A small image denoising model, trained from scratch.
Model: 32-pixel images, arch unet, widths [64, 128, 128, 128].
Rows from block 4, named by matrix and row number. Rows with one number belong to one channel. Each number is 128 + 32 x the weight over its row's rms, rounded and kept within 0 to 255. All counts start at 0. After the name is the row's rms in percent of the matrix's.
# convs0: first 3x3 conv (model.enc.1.1.convs.0.weight, 128x128x3x3), inputs 112-127, a 3x3 kernel for each
# convs1: second 3x3 conv (model.enc.1.1.convs.1.weight, 128x128x3x3, transposed), outputs 112-127, a 3x3 kernel for each
convs0.62 091 [155 109 143  97 132 126 102 101 130 132 174  94  82 142  87 132 137 116 128 117 138  77 138 118 119 174 111 179 128 134 150 152 131 202 207 122 101 197 134 103 164  66 155  94 144 126 139 128 113 147 156 130 115 122 210 128 110 145 123 141  61 174 112 165 116  82 160 164 158  61  91  97 178 193 132  78 120 109 168 103 120 158 102 140 107 159  92 156 145 124 147 122  99  78 118 107 144 132 116 129 126 165 118 142  92 137 124 120 137 152  97 146 115 116 126 148  43  98 107 112 123 127 117 137  72 119 119 127 118 134 142 161 113 125 135 145 136  86 118 113 140 144 139 120]
convs1.62 090 [104  65 169 188 110 152 149 152  95 206 107 162 139 176 181 107 160  93 144  67 157  79 101 103 160 163  96 191 163 112 155 108 150 108 127  97  89 142  98 145 205 164 101  93  85 152 123 161 123 136  34 141 113 110  68 109 103 161 153 145  98 128 139 206 117 110 120  95 115 138 160 161  94 184 172 175 148 151 111  86 104 156 108 123 146 106 140 115 137 101 112 191  69 120 116 172  94  69 111 110 124 165 130 152 110 112 101 129 137 126 156 125  99  80 182  86  77 135  62 119  89 177 153 155 167  80 133  96 124 161 119 110  95  87 170 149 132  88 132 153  99  96  81 124]
convs0.63 103 [133  94 119 129  99 118 142 132 130 158 115 107 125 134 171 132  70 152  59 230 102  73 103 140  80 155 130 137 158 152  90 212  97 163  63 126 122 140 142  70 132 146 154  89 135 129 128 119 106 128 130 125 127 134 114 154 152 102 128 130 110 175 110 118 124 154 151  94 139 175  52 126 132 141 127 117 110 122 106 136 105  99 182 122 147 140 117 122 119 154 159 125 105  87 136 105 180 134 181 158 156 129 117 114 156 121  99 139  84  75  93 105 112 146  91 150  94 101 128 115 152 180 108  99 116  99  85  99 106 152 161 159 122 147 168  85  90 160 167 113 148  97 133  91]
convs1.63 092 [ 66 122  94 166 125 116 153  98 175 112 141  86  88 128  97 129 173  76 108 191 123  90 152 145  80  85 163 113 166 123 121 124 109 105 104 130 151 121 111  76 129 125 152  87 155 200 197  83  88 133 155 138 103 151 141 119 109 176  94 153 145 158 173 134 119  83  38 167  51 106 140 128 172  98 108 103 133 149 139 131 131 145 138 100 195 153 109  98 105 146 175  68 116 165  95 102 156 208  86  53 102 115 159 127 149 101 125 157 174 148 152  77 136 142 124 159 145 144 171 157 122 100 118 136 103 131 148 149 154 126 117 151 126 168  89 108  44 174 113 145 139 135 124 120]
convs0.64 093 [ 70 133  65 175 130 166 169 110 142  81  98  90  97 139 129 126 138 118  70  88 144 121 104 169 131 119 144 110 111 100 164 182 154 133  29 171 119 119  88 126 157 172 150  54 124 118 136 130 105 110  88 113 116 142  84 123 104 128 163 157 142  99 152  44  89 115 122 145 148 115  85  98 118 163 105 112 167  99 140 184 128 121  66 133 152 171 148 113  94  82 185 106 136  90 133  86 138 147 122 157 114 180 104  94  97 114  95 112 124 148 127 142 106 135 140 114 149 118 133  89 180 168 169 116 112 108 115  76 129 146 142 165 133  99 179 120 157 154 165  95 131 136  74 154]
convs1.64 098 [155 143 172 106 163 164 172 142 170  70 116 160 131 134 157 139 140 207 159 127 156 139 113 151 139 144 144 145 135 138 172 141 110  89 138  80 143 163  62 172  52  77 153  62 131 100 134 137 123 169 170 109 124 100 129 158  89  89 123 129 126 127 150 107 117 113  57  92 139 129 178 135  73 163 159 129 127 128 133 210 167 170 108  58 171 141 158 133 148 132  59 225 118 141 199 154  90 125 101  83 101 135 144 129 150 173 134 125 115 131  96 159 120 104 137 121  87 149 144  65 119 116 127 119 166  60 130 132 146  62  87 109 154 130 119 132 141 153 157 125  71 101 121 131]
convs0.65 105 [149 111 126 171  86 124 107 129 129 108 118 103 119 156 223 183 104 125 146  86 152 124 101 181 136 122 138 119 145  99 127 126 175  98 120  73  75 149 128 196 103 135  94 166 129 143 151 138 144 115 111 123 118 116 116 124 100 100 111 127 104 152  99 175  93 127 141 127 136  97 191 122 149 186 127  65 114 154 161  97 160 135  74 111 186 182 124  97 204  97  81 138 108 129 104 157 103 131  94  81  65 108 171 174 163 113 143 127  99 150  50 171 127 153  88 163 130 134  96 143 132 130 112 165 127 117  97 147 113  79 228 183 110 117 194 133 123 119 160 141  92 127 138 133]
convs1.65 098 [138 113 150 196 121  88 121 145 123  74 152 137 108 126 150 158 157 131 105 141 109  98 136 157 136 196  77 149 179  72 175 104 128  74 172 201 134 110 168  69  98 141 145 114 118 127 123 146 133 154 184 161 132 100  91 160 161 135 126 152 167 107 116 123 135 137 166 181 101 102 116  68 122  97 116  82  83 163 115 132 122 143 131 157 136  96 115 151 115 120 147 115 118  91 111 111 206  89 159 166 117 121 137  91  52  75 166 123 223 105 112  90 190 194 170 114 104 117 137 131 152 159 140 133 188  90  90  86 102  53  95 135 174 176 184 101 134 116 115 116 103 153 121 102]
convs0.66 094 [139 121 105 159 141 122 105  88 194 102  51 131 167 117  98 117  84 122  96 143 145 133 187  79 198 146 101 134  74 118  70 167 106 121 132 147 171  71 137 178 129  95 137 172 148 149 134 100 179 141  79 105 136 103 103 125 123 217 168  84  99 110 159 111 165 107 132 165  62 128 110 152 129 138 141 109  96  70 104  85  94  83 172 132 131 126 150 130 114 145 106 169  51 226 132 115 100  95 170 131 112 150 123 113  91 147 130 106 138 107  58  88 157 158 141 148 117 123 166 114 153 153 110 160  91  94  92 141  85 150 172 136 159 205  72 135  96  98  70 115 159 151 150  84]
convs1.66 095 [164 135  80 142 127 152 127  87  54  78 110 166  92 152 123 176 152  66 214  63 139  95 123  96 134  98 135 116 117 180 123  65  59 105 108 161 117 121 151 150 105  94 120 112 135 142 106 130 116 136  81 104 119  98 132 110 127  60  61  68 122 111  86 136 137 141  96 167 104 136 189 109 188  94 132 102 127 185 137  64 102 117 158 176 167 172  94 146  70 180  86 204 142 178 127  90 123 145 129 132 148 119 173 126 135 103 107 183 129 109 159  98 143 114 163 179 114 106 131 147 125  79 150 137 145 152 143 111 100 165 103  97 152 114 109  92 148 131 110 151 159 124 183 116]
convs0.67 072 [165 123 103 167 164 124 124 152 164 134  78 102  91  97 142  91  37  84 129 118 129 122 145 118  92  94 150 105 126  84 161 108 103 188 136 128 159 118 125 139 182 137  66 135 155 148 174 115 108  72  89 112 100 159 166 165 147 158 156 103 158 161 106 149 133  94 103 160 124  93 103 157 171 117 126 123 156 127 177 148  99 115 182 212 133 154 170 198  75  89 123 109 158 131 134 128 139 117 136 136 141 131 133 124 101 102  89 131 105  87  90 141  70 159 108 121 141 144 137 138 107 161 158  89  73 187 111 159 162 137  94  65 153 148 130 105 116 102 115 144  95 125 112 132]
convs1.67 083 [141 122 146 156  32 115  85 187 110 168 129 171 116 160 154 175 138 173 167 193 173 159 163 180  61 174 170 126 131 126 147 136  96  93  80 130 115 162 137 131 134 115 105 126 142 133 113  79 155 140 116 172 120  86 102 140  57 134 134 107 113 140  67 115 111 116  82  37  84 185 159 103 146 127 106 118 113  68 104 144 129 198 172 112 209 148  64 150 170 135 141 111  86 188  84  85 116 158 130 109  89 173 165 129 136 185  79 108 141 107 115 139 117 142 150 158 183 172 154 142 160 121 159 105 147 148 137 158 164  67 112 154  50  71 133 107 127 199 167 154 123  94 135 152]
convs0.68 080 [156 121 110 128 133 124  99  79  18 148 148 130 124 110 128  98 146 158 108 141 149 152 161 101  94 129 173 104 141 154  54 131 102  81 153  86  81  90 184  50 161 154  73 186 147 143 114 185 138 162  91  85  70 164 137  95 199 147 129 103 131 240  96 161 121 137 148  90 164 161 114 191 144 200 109  94 135 129 139 118 108 163 117  78 120 162 159 119 157 157 103 110 104 141 138 104  92 173 109  91 133 130 125 142 156  93  86 130  85 131 144 104 176 149 106 176 146 175 143  69 136 158 172 121 169  69 149 163 120 146 149 108  90 138 143 141 105 136 109 155 137 120 144 120]
convs1.68 081 [115 102 123 123  93  97 110 104  88 146 108 115 120 155  92 153 133  87 127 127 128 101 140 103 163  82 102 201 132 142 189 197 209 100 175 133 130 132 183 151 172 151 128 204 117 147 187 126 176  94 107 120 154 153 144  55  80 172 129 107  88 107 169 153 155  57 189 131 125 178 169 168 100 110 166 111 135 126 146  84 126 159 166  87  59 129 145 125 110  69 131 157 130 172 117 154 113 121  94  95 119 108 115  83 139 101 100 151 108  94  48 141  97  95 106  79 115 181 120 132  99 146  91  98  66 100 164 176 146  74 119 149 129  69 104 163  95  88  83  87 207 199 175 169]
convs0.69 111 [ 77 140 182 106 145 114 114 105 116 113 153 108 122 154  97  99 108  55 135 105  88 177  87 140 132 122 120 179 153  79 171 146  56  88 113 152 141  83 173 135 161 156 169 131 155 128 143  80 143 138 147  77 134 142 180 137 133 149  81  59 108  78 122 107 199  61 229 137  50  90 111 123 143  81 126 145 100 126 106  94 133 162 156 101 100 157  97 141 208 103 192 126 110 150 184  83 145 156  93 121 166  88 103 205 112 120 181 100 177  89 209 126 133 160 104 131 102 124 130 109 159 174 120 124  88  99 105 150 135 149 145 104 141 110 135 120  95 132 128  90 124 118 122 142]
convs1.69 112 [111 145 153 104 110 101 108 140 125 124 178 102 133 188 113 130 129 144 158  60 110 202  89 123 176 165 134  55 136 102 111 195  94 162 107  97 171  70 148 129 131 144 172  64 189 212 101 119 144 130  87 129  89 118  97  97 137 121  67 118 105 107 132 126 128 136 124 163 131 108 150 155 168 130 153 124 175 117 110 158  78 103 118 177 152 141 131 151 157 131 113 121 160  74 192 130 173 101 104 185 151 163 158 114 133 142  73 144 158 123  76 134 117 134 183 164 140 115 171 106 128 146 103  98 172 115  75  97  88 138 117 120 107  82 165  96 160 112 153 208 113  86 161 103]
convs0.70 093 [ 89  69 154 133 100 115 141 129 164  96 105 147 110 146 139 145  90 108  79 165 105 142 125 121 102 104  96  73 138 124 115 158 145  99 159 139 138 177  91 117  52  98  87 147 159 119 101 125 132 104 124 133 110 134 190 151 129 161 138 118 130 178 144 142 153 165 168 107 122  96 202 144 161  99 139  99 140 156 129  84 103 131 130 102 108 167 115 118 192  86 117 131 185 129 100 161 105 195  63 122 196 187 123 118 176 180 191 120 119 158  96  57 109 103 174  47 178 135 117  67 129 105 159 166  89 139 168 119 115 124 122 135  91 145 164 110 103 150 105 145 141 117 176 102]
convs1.70 096 [100 139 120 131 162 166 120 180 140 197 174 119  78 100 113  65 164 140 149 137 180 155 126 189 110 130  79 181  98  95 114  71  80 153 126 116 108  63 159 126 105 141 134  62 106 143 105 158 142 168 184 151 124 160 101 107 127 187  80  97 131 119 144  91 101 140 132  99 122 179 140 102 100 136  94 111 146 119 134 144 123  72 123 102  75 137 111  49 122 216 164 109 135 136 110 159 127 168 131 114 101 164 141 133 159  65 149 161 105 160  96 184 139 110 139 138 136  88 111 132  85 120 144 107 126 126 103  96 139 143  85 132 181 183 130 113 136 100 105 102 132  96  96 123]
convs0.71 114 [143 131 126 124 195 144 157 127 154  76 124 123 126 109  92 115 119 116 121 158 113 108 116 132  97 175  81 132 171 129 164 117 136  65 166 132 111 160 117 119 148 174 174  83  96 143 127  97 144 164 132 124 123 127 153 142  83  95 145 148  60 145 122 116 167  89 205  57  89 125 106 114 109  96 165 104 149 156 139 149 136 152 121 147 183  87 157 125  91 138 124 169 105 100 142 144 140 119 131  99 136 142 163  84 125 160  95  65 144 148 225  50 163  92 125 145 118 137 141 148 163 124 151 142 117 188 167 101 101 166 122 126 123 138 189 128 197  86 134 162  97 112 123 134]
convs1.71 112 [ 89 115 123 144 134 115 144  95  96 214 166 147 160 204 125 101 135  90 128 119 129 103 233 151 151 149 149  96 106 167  76 129 111 135  93 146 156 126  98  91 166  96  83 111 166 133  36 138  41  65 118 103 132 109  86 116 112 133 105 173 200  96 118  93 130 112 140 157 117 132 118 138 135  68 140  97  80 130 135 164  88 102 160 125  98 163 134 118 147 120  55 190 111 102 176 100 152  94 119 137 156 115 107 167 145  64 173  86 166 123  72 147  94  89 153 108  87 146 138  81  79  79 104 113  85 140  83  92 114 125 118  82 138 122 112 142 193 163 147 150 136 125 118 110]
convs0.72 095 [150  85 151 161 108 137 130  78 201 135  65 132 146  97 159 109 115 150 109 143 113 108  89 199 149 124 134 171 162 156  97 136  47 165 117 109 131  64  91 129  48 100 145  82 120 132 120 132 128 124 109  81 109 159  71 112 116 143  82  90 183 136 166  82 123 120  54 234 103 122 146 120 165  99 103 177 130  78 167 161  89 133 119 178 139 146  68 198 121 104 158 171 196  88 198 137 206 104  85 132 144 121 109  77 112 119 154 161  81 149 150 157 158 175 165  62  89 189 159 116 128 100 118 167 137 141 129 134 138 140 131 148 141 124 135 109 123  91  99 105 123 136  87 137]
convs1.72 100 [140 124 106 126 109  94  76 106  83 115 107 130 103  86  37 134 156 144 121 156 169  57 158 129 165  66 120  83 165  42 209  81 166  97 141  74 105 103 122  60 120  77  55  68 143  91 132 119 152 108 166 144 171 137 150 104 175 130 114 106 122 123  72 136 124 122 132 115 151 106 174 109 123  71 142 170 129 150 106 151 117 110 186  98 135 151 137 166 100 139 131 142  68 159 105 199  63 120 169  99 117 124 175 142 140 138 101 175 198 108 100 136 133 106  62 130 140 101 180 101  88 151 118 162  84 147 149 131 101 127 150  78 160 137  65 102 132 140 113 107 153 128 147 114]
convs0.73 090 [121 189 131  74  87 132  99  86 130 182 117 155  50 110 139  86  99  85 191  14 135  92 199 132  83 137 207 111  85 152 181 104 126 147 159 120 178 151  26 136 146 125 109  30 149 108 109 123 115 117 163 117 113 161 151 154  60  69 110 157 118 106 125 108 119 181 166 127 141 102  57 150 122  82 140  94  35 123 185  79  77 138 133 117 124 120 106 187 117  91 138 107  82 171 162 138  76 121 136 115  52 151 120 210 147  93 138 125  91 146 154 148 139 135  83  94 104 123 123 110 114 100  77 140 163 133 100 178 137 146 125  91 135  95 142 110  67 128  98  80 102 133  97 123]
convs1.73 092 [149 130 158  95 156 138 130 122 110  82 106 191  89 125 173 145 127 159 159 117 160 173 137 147 150 123  67 129 149 143 118 180  93 159 141 188 188 117 112 156  90 124 158 107  90 157 206 150 106 145 197 149  92  85 160  87  40 111 182 184 100 130 137 126 119 198  69 146 168 156 113 166  90 111 100 165 172 156 152 144  86 103 129 197 134  90 138 146 128 140  94 152 165 117  98 144 161  98 106 102  86 166 120  71 146 198 172 130 151 203 126  78 122 175 148 104 133 134 114 190 103 119 131 139 104 137 101 165 106 124 147  95  77 114 158 173 100 113 144 118 122 169 141 159]
convs0.74 092 [ 90  86  84 177 138 101 121  83 137  92  52  85 172 125 102 149 182 179 108 132 100 110  79 111 136 166 171  80 216  74 152  99 137  76  89 160 126 141 122 173 105 109  78 122  75 135  72 127 154 132  89 141 131 141  97  89 112 143 105 108  78 146 179 108 174 128  95 140 134  49  73 141 150 111  93  93 116 134  98 144 105  83 120 103  98 113 161  68 150 116 138  84 176 119 149 124 159 162  71 100  59 118 162  76 132 133 139  98  97 121  46 105 112 209 145 159  69 119 105 136 156  98  86 126 128 131 144 105 151 131 148 129 184 106 121 164 144 123 111  73 159 110 126 135]
convs1.74 093 [125 134 105 103 126 112 111 127 113  49  51 137 150 116 119 108 168 117 111 135  86 161 106 154  67 117 177  63 113 171 139 139  74  96 178 156 114 133 129 117 128 110 103 166 127 151 131 126 186 137  84 122 126 108 100 134 181  99 152 114 145  97 100 110 128 162 108 113 141 108  94 182 124  96 173  39  91  69 151 131 139  90  66 140 123 112 176 105 176 118 172 132 173 142 140  75 131 145  80 162 106 115 174 182 122 126 131 104  94 119 139 118 160  83 195 201 114 123 127 111 157 156 116 115 138 104 154 124 152 180  86 124 138 102 109  96 170 122 168 147  63 155 152  81]
convs0.75 094 [119 150 171 123 109 189 125 147  76 112  95 146 129  97 117 170 126 118 117 133 110 116 127 127 124  91 161 149 147 170  86 173  91 165 133  97 135  80 145 191 123 164  99 175  84 164 116 112 109 155  62 120  85 137 145 117 215 141 132 129 139 121 127 153 185  90  83 129 146  84 143 123  95 119 158 141 141  94 143 142 128 119 131 157 180 107  64  85  84 151 162 146 155 143 215  51 177  57  80 140 136 103 126 103 110  83 125 143  73 165  95  94 151 209 103 151 116 142 154 123  64 136 126 119 128 127 132 111 116 121 134 166 105 170 103 121  84  58  71 103 184 115  97 120]
convs1.75 101 [103 160 128 105 194 161 115  98 124 105 149 147  98 150 145 159  90 142  88 195  73 134 119 142  74 103 151 134 142  99 196  69 165 103 194  82 133  54 112 172 172 138 134 171 119 149 138 100 115  66 139 118 159 176 170 131 131 136  66 134 100 131 166 149 147 111 147  75 154 160 108 118 115  87 123 172 107  82 169 197 184 138 139 148 159  97 100 160  56 139 204 177 172 118  86 119  82 134  60 160 124 195 143 115 142 142 128 111 177  77 198 115 113 152  83 143 125 103 116 101 110 133 163 113 104 194 150 122 161 157 143 152 170 115  95 133 110 155 109 139 170 150 132 152]
convs0.76 131 [159 110 138 126  51 133 109  83 136 140 107 112 132  96 160  84 144 166 113 186  45 127 149 120 123 148 140 126 187  80 126 117 131 103 161  89 116 140  72 125 104 114 143 137 129 140 139 151 104 139 120 140 149  92 114 109  97 119 153 115 126 124 151 120 140 211  80 154 162 109 165  97 138 110  83 176 145 125  85 163 120 144 119 148 114 117 134  86 132  92 107 101 155  83 144  99 194 145 145 108 184 126 149 157 152 103  77 107 143 149  83 154 103 133 143  95 118 151 109  84 124 140 132 130 144 169 181 100 104 172 134  76 118 175 124 106 149 104 152 103 128 141 104 135]
convs1.76 119 [142  95 174 104 113  87 148 122 107 106 108 150 123 115 108 121 118 100 110 152  95 164 123 138 157 110 137 158  89  95 100 137 135 120 114 136 114 137 128 141  77 148 148 119 145 129  88 150 124 135 113 122 102 137 119  74 125  96  70 132 126 144 137 170 136  83 133 139 153 125 199 119 124 179 190 174 144  56 102 106  99 143 193  81 124 157  50 135 105 125  57 145 105 198 141 115  79 135 124 159 151 130 150 127 109 169  79 126 160 123 143 105  84 166 148  97 138 145  83  98 152 109 101 109 125  86 161  86 169  83 102 131  74 160  68 123 109 133 122 103 140 128 149  94]
convs0.77 113 [134 142  87 115 117  86 114 108 167 164 147 132  94  80  74 162  92 139 127 149 131  79 155 123 158 115  99 104  87 197 188 153 105 124 122 119 112 131 144  89 197 101  99 114 152 162 110  99 151 100 157 109 112 121 166 114 129 156 119 135 167 190 104 168  52 229 147  53 134 163 160  94 128 155 152 147 114  82 110  90 134 188 151 101  91 111 166 128 160 128 136 135 136  83 156 116 150 134 121  99 137 142 139 165  99 105 104 142 101 151  87 138  63 129 125 122 109 162  80 152 115  90  95 131 156 102 118 165  81 158 114 144 131 160  81  83  92 109 112 118 125 125  68 171]
convs1.77 110 [107  94 101 165 180 176 164 102 143 116 207 129  79 167 125 127 153 123 157 164  96 153 141  96 128 159 109 148 127 128 181 122 143 118 112  76 148 129 151 189 140  95 141 124 177 132 128 145 158 151  76 149 113 124 132 109 139 125 140  86  94 127  70 117  97  78  91 147 109 157 135 110 124 145 142 115  86 127 148 104 150  95 101  78 131 128 196 139 169  92 129 137 153  74 121 157 187 102 133 140 163 128  93 154 135 125 119 100 121 117 149 132 143  57 140  64 167 138 117 121 115 149 149 167  83 113 186 149 103 130 122 112 124 103 184 113 126 142 132 115 127  90 164 176]
convs0.78 092 [106 105 117 125 133 119 139 119  84 114 142  71 108  81 123 144  64 106 135 125 105 176 145 124 141 189 131 104  81 109 114 186 154 141 132 102  66 146 142 121 128 145 110 126 120 125  65 176 103 137  86  83 133 130 114 106 131 128 105 129 127 124 160 131  69 127 130 116 133 146 125 109 123 168 149 114 196 143  86 174 114 138  95  78 129 162  93 155 130 112 121 101  89  77 155  83 156 169 172 170 144 151 101 106  77  90 153  98 133 131 155 111 133 108 134 147 111  68  67  81 101  95 120 119  81 112 125 156 162 128 110 117 117 112 138 109 113 144 158 146 146 130  96 103]
convs1.78 094 [145 174 171 136 128 174 106 154 130 144 131 104 101 129 143 142  64  97 157 112 107 162 112 108 135 106 144  75 106  86 136 119  62 140 125 135 198 159 138  61  96 100 111 104 120 193  90 139 167  69 134  91 192 192 101 174 140 121 150 133 101 132 167 140  92 165  97 157 169 172 169 168 166 168 136  87  78 122 126 130 119  53  66 111 154  83  86 180 130 149 118 141 150 212 118 152 141 112 116 118 165 163 150 152 107 120 134 137  95  63  99 100 116 155 147 169 149 110 118 168  95 137  98 156 145 141  80 178  91 117  96  75 141 141 130 140 128  90 177 109 136 170 113 125]
convs0.79 101 [ 80 113 155  87 131 171 130 150 160 119 206 149  77 143 126 153 126 138 128  91 128 137 131 104 139  85 134 132 152 101  79 144 182 210 141  83 154  92 162 132 108  69  74 144 127 103 186 109 135 145 136 147 129 124 118  82  91 108 113 102  43 107 114 154 131 141 208  75 145 103 141 118  77 144 120  57 100 156 160 176 120  81 170 120 199 127 134  91  71 138 150 158 123 136 103 128 153 162 129 122 171 125 156 109 114 129 130 125 180 130  80 124  73 205  45 155  94 114  89 107 132 112 106 144 121 124 110 182 124  86 132 119 123 155 128 143 158 128 104 117 136 120 132 115]
convs1.79 103 [ 85 158 109 148 127 105 133 159 118 120 170 100 123 110 152 136  97 153 103 129 139 133  93  63 124 106 152 159 152  65  97 117 135 162 127 149  77  98 140 183 140 117 139 154 112 128 140 118  96 121 133 125 147 162 168 135 115  55  81 106 107  66 126 113 150 147 143  79 161 118 146 131 129  71 116 128 136  74 133 127  85 139 102  98 132 158 105  97  90 168  85 141 138  67 104 149 130 130  75 126  79 153 154 149  96 108  63 164 137 123 145 134 117 172 111 125 192 108 123 153 150 107 114 153  67 135 122  50 135 123 114 141  67 103 125 123  73 134 123  92 138 165  95  86]
convs0.80 096 [175 154 115 145 124 156  96 105 122 114 136 132 148 100 156 151 108 119 124 119 128 143 150  83 145  92  72 116  98 143 124 176 128 140 178 164  78 142  84 122 188 140 105 183  85  72 112 150 108  79 158 154 132 153 173  94 150  95 117 100  94 172 140  81  76 163 131 120 186 158 134 143 101 165 103  99 132 107 119 140 157  67 161 138 154 142 119 159 156 121 106 132 121 156 139  90 146 124 102 115 117 138  83 180 125 143 102 140 152 142  97 163 159 114 116 133  68  99 128 101 144 141 143  95 128 163 160 106  98 185 156 165 129 138 164 180 144 167 124 159  96 130 137 135]
convs1.80 099 [141 225 167 123 136 143 140  73 112 137 153 142  83 161 106  96 115 135 153 177 149 136 194 164 142 113 231  53 160 120 147 137 177 127 180 121 118  83 125 103 127 103 129 183 133 119 117 106 161 157 179 110 163 161 132  90 136 143 132 178 151 169 141 149 195 177 119 141 180 109 118  97 137 132 106 158 151  96 168 163 141 147 108  90 129 132 114 138 159 122 194 134  71 175 122  93 101 111 110 137 100 104  91 125 160  91 131 105 139 101 119 131 177 143 159 131 130 118 111 116 123  97 125 118  83 140 164 122 161 172 135  85  96 140 142 117 101 138 222 127 151 109 140 110]
convs0.81 093 [144  88 174 171 132 101 166  98 123 146 123 153 149  96 139 101  91 177 197  81 172 113 123  99 148 118 158 108 122 159 122 129  83 107 150 163 103 165 126 118 147  96 118  76  63 128 127 128 194 119 124  93 136 107 123 132 180 123 166 131 125 123 114 100  48 199 108  34 167 186 128 157 135  93  70 139  74 142 109 117 116 118 175 118 146  91 104 128 114 129 125 129 187 145  95 165 121 137 143 159  83  74 140 133  97 135  72 154 139 128 147 180 105 114 135 157 104 113 110 100 178 157  75  93 147  78 114 103 187 115 116 123 103 122 161 176 128 148 151 133 102  98 106  65]
convs1.81 094 [130 167  74 180 102 114  92 117  87  75 111 104 165 103 116 182 124 128 107 135  80 101  94 100 152 201 101 157 134 100 139 129  86 110 131 142  87 180 154  38  85 121  99  66 127 148 159  95 108 156  73  72  82 149 111 118 169 122 129  82 144 207 117 126 137 143 147 183 132  91 128 151 155 156 153 136 150 133 153  88 128 189 118 146 158 193 154 129 148 142 115 128 100 141 136  92  93 116 174  90 145 123 184 168 136 120 109 127 145 124  71 134 105 132 148 101 140 138 146 134 104 116 176 114 129 148 110  96 164 135  56 163 148 143 144 125 156 164 105 103 129 137 127 142]
convs0.82 111 [124  94 108 129 105 100 110 135 147 103 143 153 183 128 104 148 173 100  98 123 181 183 106 125 105  90 144 114 143 129 116 180 127 111 192  98 163 147 147 121  91 106 105 135 117 116  98 174 141  91  51 129  90 180 135 110 121 182 142 114 166 124 124 149 146 152 153 110  87 176 125 101 106 119 102 111  92 115 101 153 146 135 163 166 120 185 155  93 164 125  76 141 160 183 206  93 149 101  80 124 101 143 154 134 132  93 154  93 130 106  96 108 159 136 116 170  22 143  74 122 151 132 149 119 146 100 142 124 182 116 124  98 166 118 138 162  84 156 178  77 141 158 127 155]
convs1.82 106 [135 141 143 106  92 167 115 137 100 135 106 122 148  77  94 157  98 141  94 167 142 102 103 126  98 179 163 114 122 120 100 130  66 145 141 158 142 124 132 118 158 144 110 143  92  62 129 118 171 202 177 102 145  96 121  84  99 152 112 166  55 172 102 159 117 135 153 139  65 105 106 140 134 128 136 129 132 124 122  98 150 122 145  87 109 213 113 135 117 156 102 127 166 178 197 144  78 149 139 126 105  94 136 145 166 131 116  99 101 135 155 217 152  97  99 139 186 124 127  95 104 105 146 143 167 161 143 142 104 164 126 131  55 130  57  66  78 134 122 173 121 137 131 135]
convs0.83 080 [199 137  92 147 183 112 184  97  43 104  92 118 117 146 149 164 142  84 141  49 154 157 121 123 133 123 101 150 115  79  84 107 171 125 172 119 130 164 123  94  95 100 151 170  62 148 155 113 123  70  83 152  93 122 152  77  95 114 139 183  84 154 171 167  89 157 170  88 137 110 166 118 125  47 127 101 122 141  88 147 136 122 106  65 120 115  62  97 148 109 127  97 127 156 103 197 121 111 114 127  98 125 123  94 138  98  88 129 129 182 105 172 130 145 139 137 119 118 105 142 174 144 133 165  99 123 148 136 137  93  89 168 169 161 164  89 157 129 123 141  98 138  92 146]
convs1.83 082 [140 160  82 129 158 150  72 125  54 133 115 144 144 159 113 165 135 152  92 115 129 120 139 137  50 206 104  91 154 130 134 163 190 159 173 119 102 110 137 156 118 141 123 137 135 130 183 111 164 160 135  93 153 153 100 111 200 121 179 152 119 188 133  80  82 179  97 169  98  50  85  74 167 222 137 125 116 124 179 170 174 144  91 170 155  95  91 154  96 105 132 144 146 128 140  52 144  99 129 151 101 111 118 103 144  88 125 147  94 118 161 140 147 144 181 114 178 165  99 149 129  87 123 102 103 144  94 126 116  90 148 162  90 141 125  71 137 129 155 146 175 151 134 169]
convs0.84 107 [183 160 197 133 148 161 128  95  92  77 156 151 222 136  77 184 136 119  82 168 128  81 197 122 173  97 121 125 114 168 153 148 124  42 125 134  85 128 164 131  95  92 128 119  76 106 146  76 169 139 135 127 136 118 142  88 130 154 158 127 101  84 146 153 149  57 128 180 129 146  78 159  89 135 178 124  95 161 129 133 120 104 144  84  46 129  96 115  80  97 140  99  90 132 133 157  65 119 135  93 114 118 148 172 166  66 169 102  74 116 132 136 150 104 135  88 134 159 141 120 107 134 114 126 104 113  76 138 149 149 195 141 110  47 178 110 127 123 103 171 143 119 114  89]
convs1.84 111 [141 221 106 103  89 129  77 148 146 186 139 151 168 119 120 102 130 172 129 155 128 104 130 204 138 169 147  74 122 159 100 113 156 137 184 136 173 175 125  94 123 104 102  72 227 115  98 171 113 154 110 156 130  93 106 155 143 114 108 208  85 173 140 151 161 193 116  72 195  76 126 114 219  87  71  92 149 183 124 120 186 164 161 125 129 148 203  51 104  68 168  97  81 142 128 158  76 149  95 172 137 143 130  92  97 112 140 124 125  94 115  97 111 191 158  95 105 101 111 168 171 106 162  94 124 113 143 126 121  98  85  55 181 131 101 119 107  93  86 159  85  78 166 102]
convs0.85 098 [106 107 128 113 128 106 133  71 123 158 142 124 118 123  66 122 112 100 124 101 188  63 131 101 105 161 104 112  88 174 205 112 101  68 147 154  60 149 167  56 166 143 110 140 131  94  96 115 147 148 151 111 141 115 122 110 124 114 162 166 149 121 100 151 146 157 128 125 129  81  72 123 113 131 149 185 101  88 128 143 146 144 149 144 172 149  86  83 108 121 100 125 124  95  92 168  86 162 216 107  96 162 150  81 127 133 120 139 165 125 107 124 120 125 112 145  87 137 105 115 214 130 153 130 135 128 131 106 193 143 116 114 145  97 135  96  63 176 133 128 121 117  94 161]
convs1.85 096 [136 171 120 123 129 114 136 156 142 129 129 105 161 159 213 100 114 128 127  38 114 146  67 132 158  93 134 110 113 138  99 180 119  97 158 139 124 162 156 152 104 155 115  94 189 142 114  64 116 122 169  99 140 132 126 126  70 148 116  97  91 114 101 154  87 196 110  98 118 129  68 117 117 100 128 178 142 134 139 165 149 136 158 137 110 111 137 128  96 112 125 134 120 105 147 203 179  99 109 139 138  94 145 140 117 100  99 139 116 153 122 104 185 106 166 121 124 105 164 154 130 134  93 114 177 109 171 129 103  81 111 165 134 176 102 112 172 144  96 119 145 143 124 153]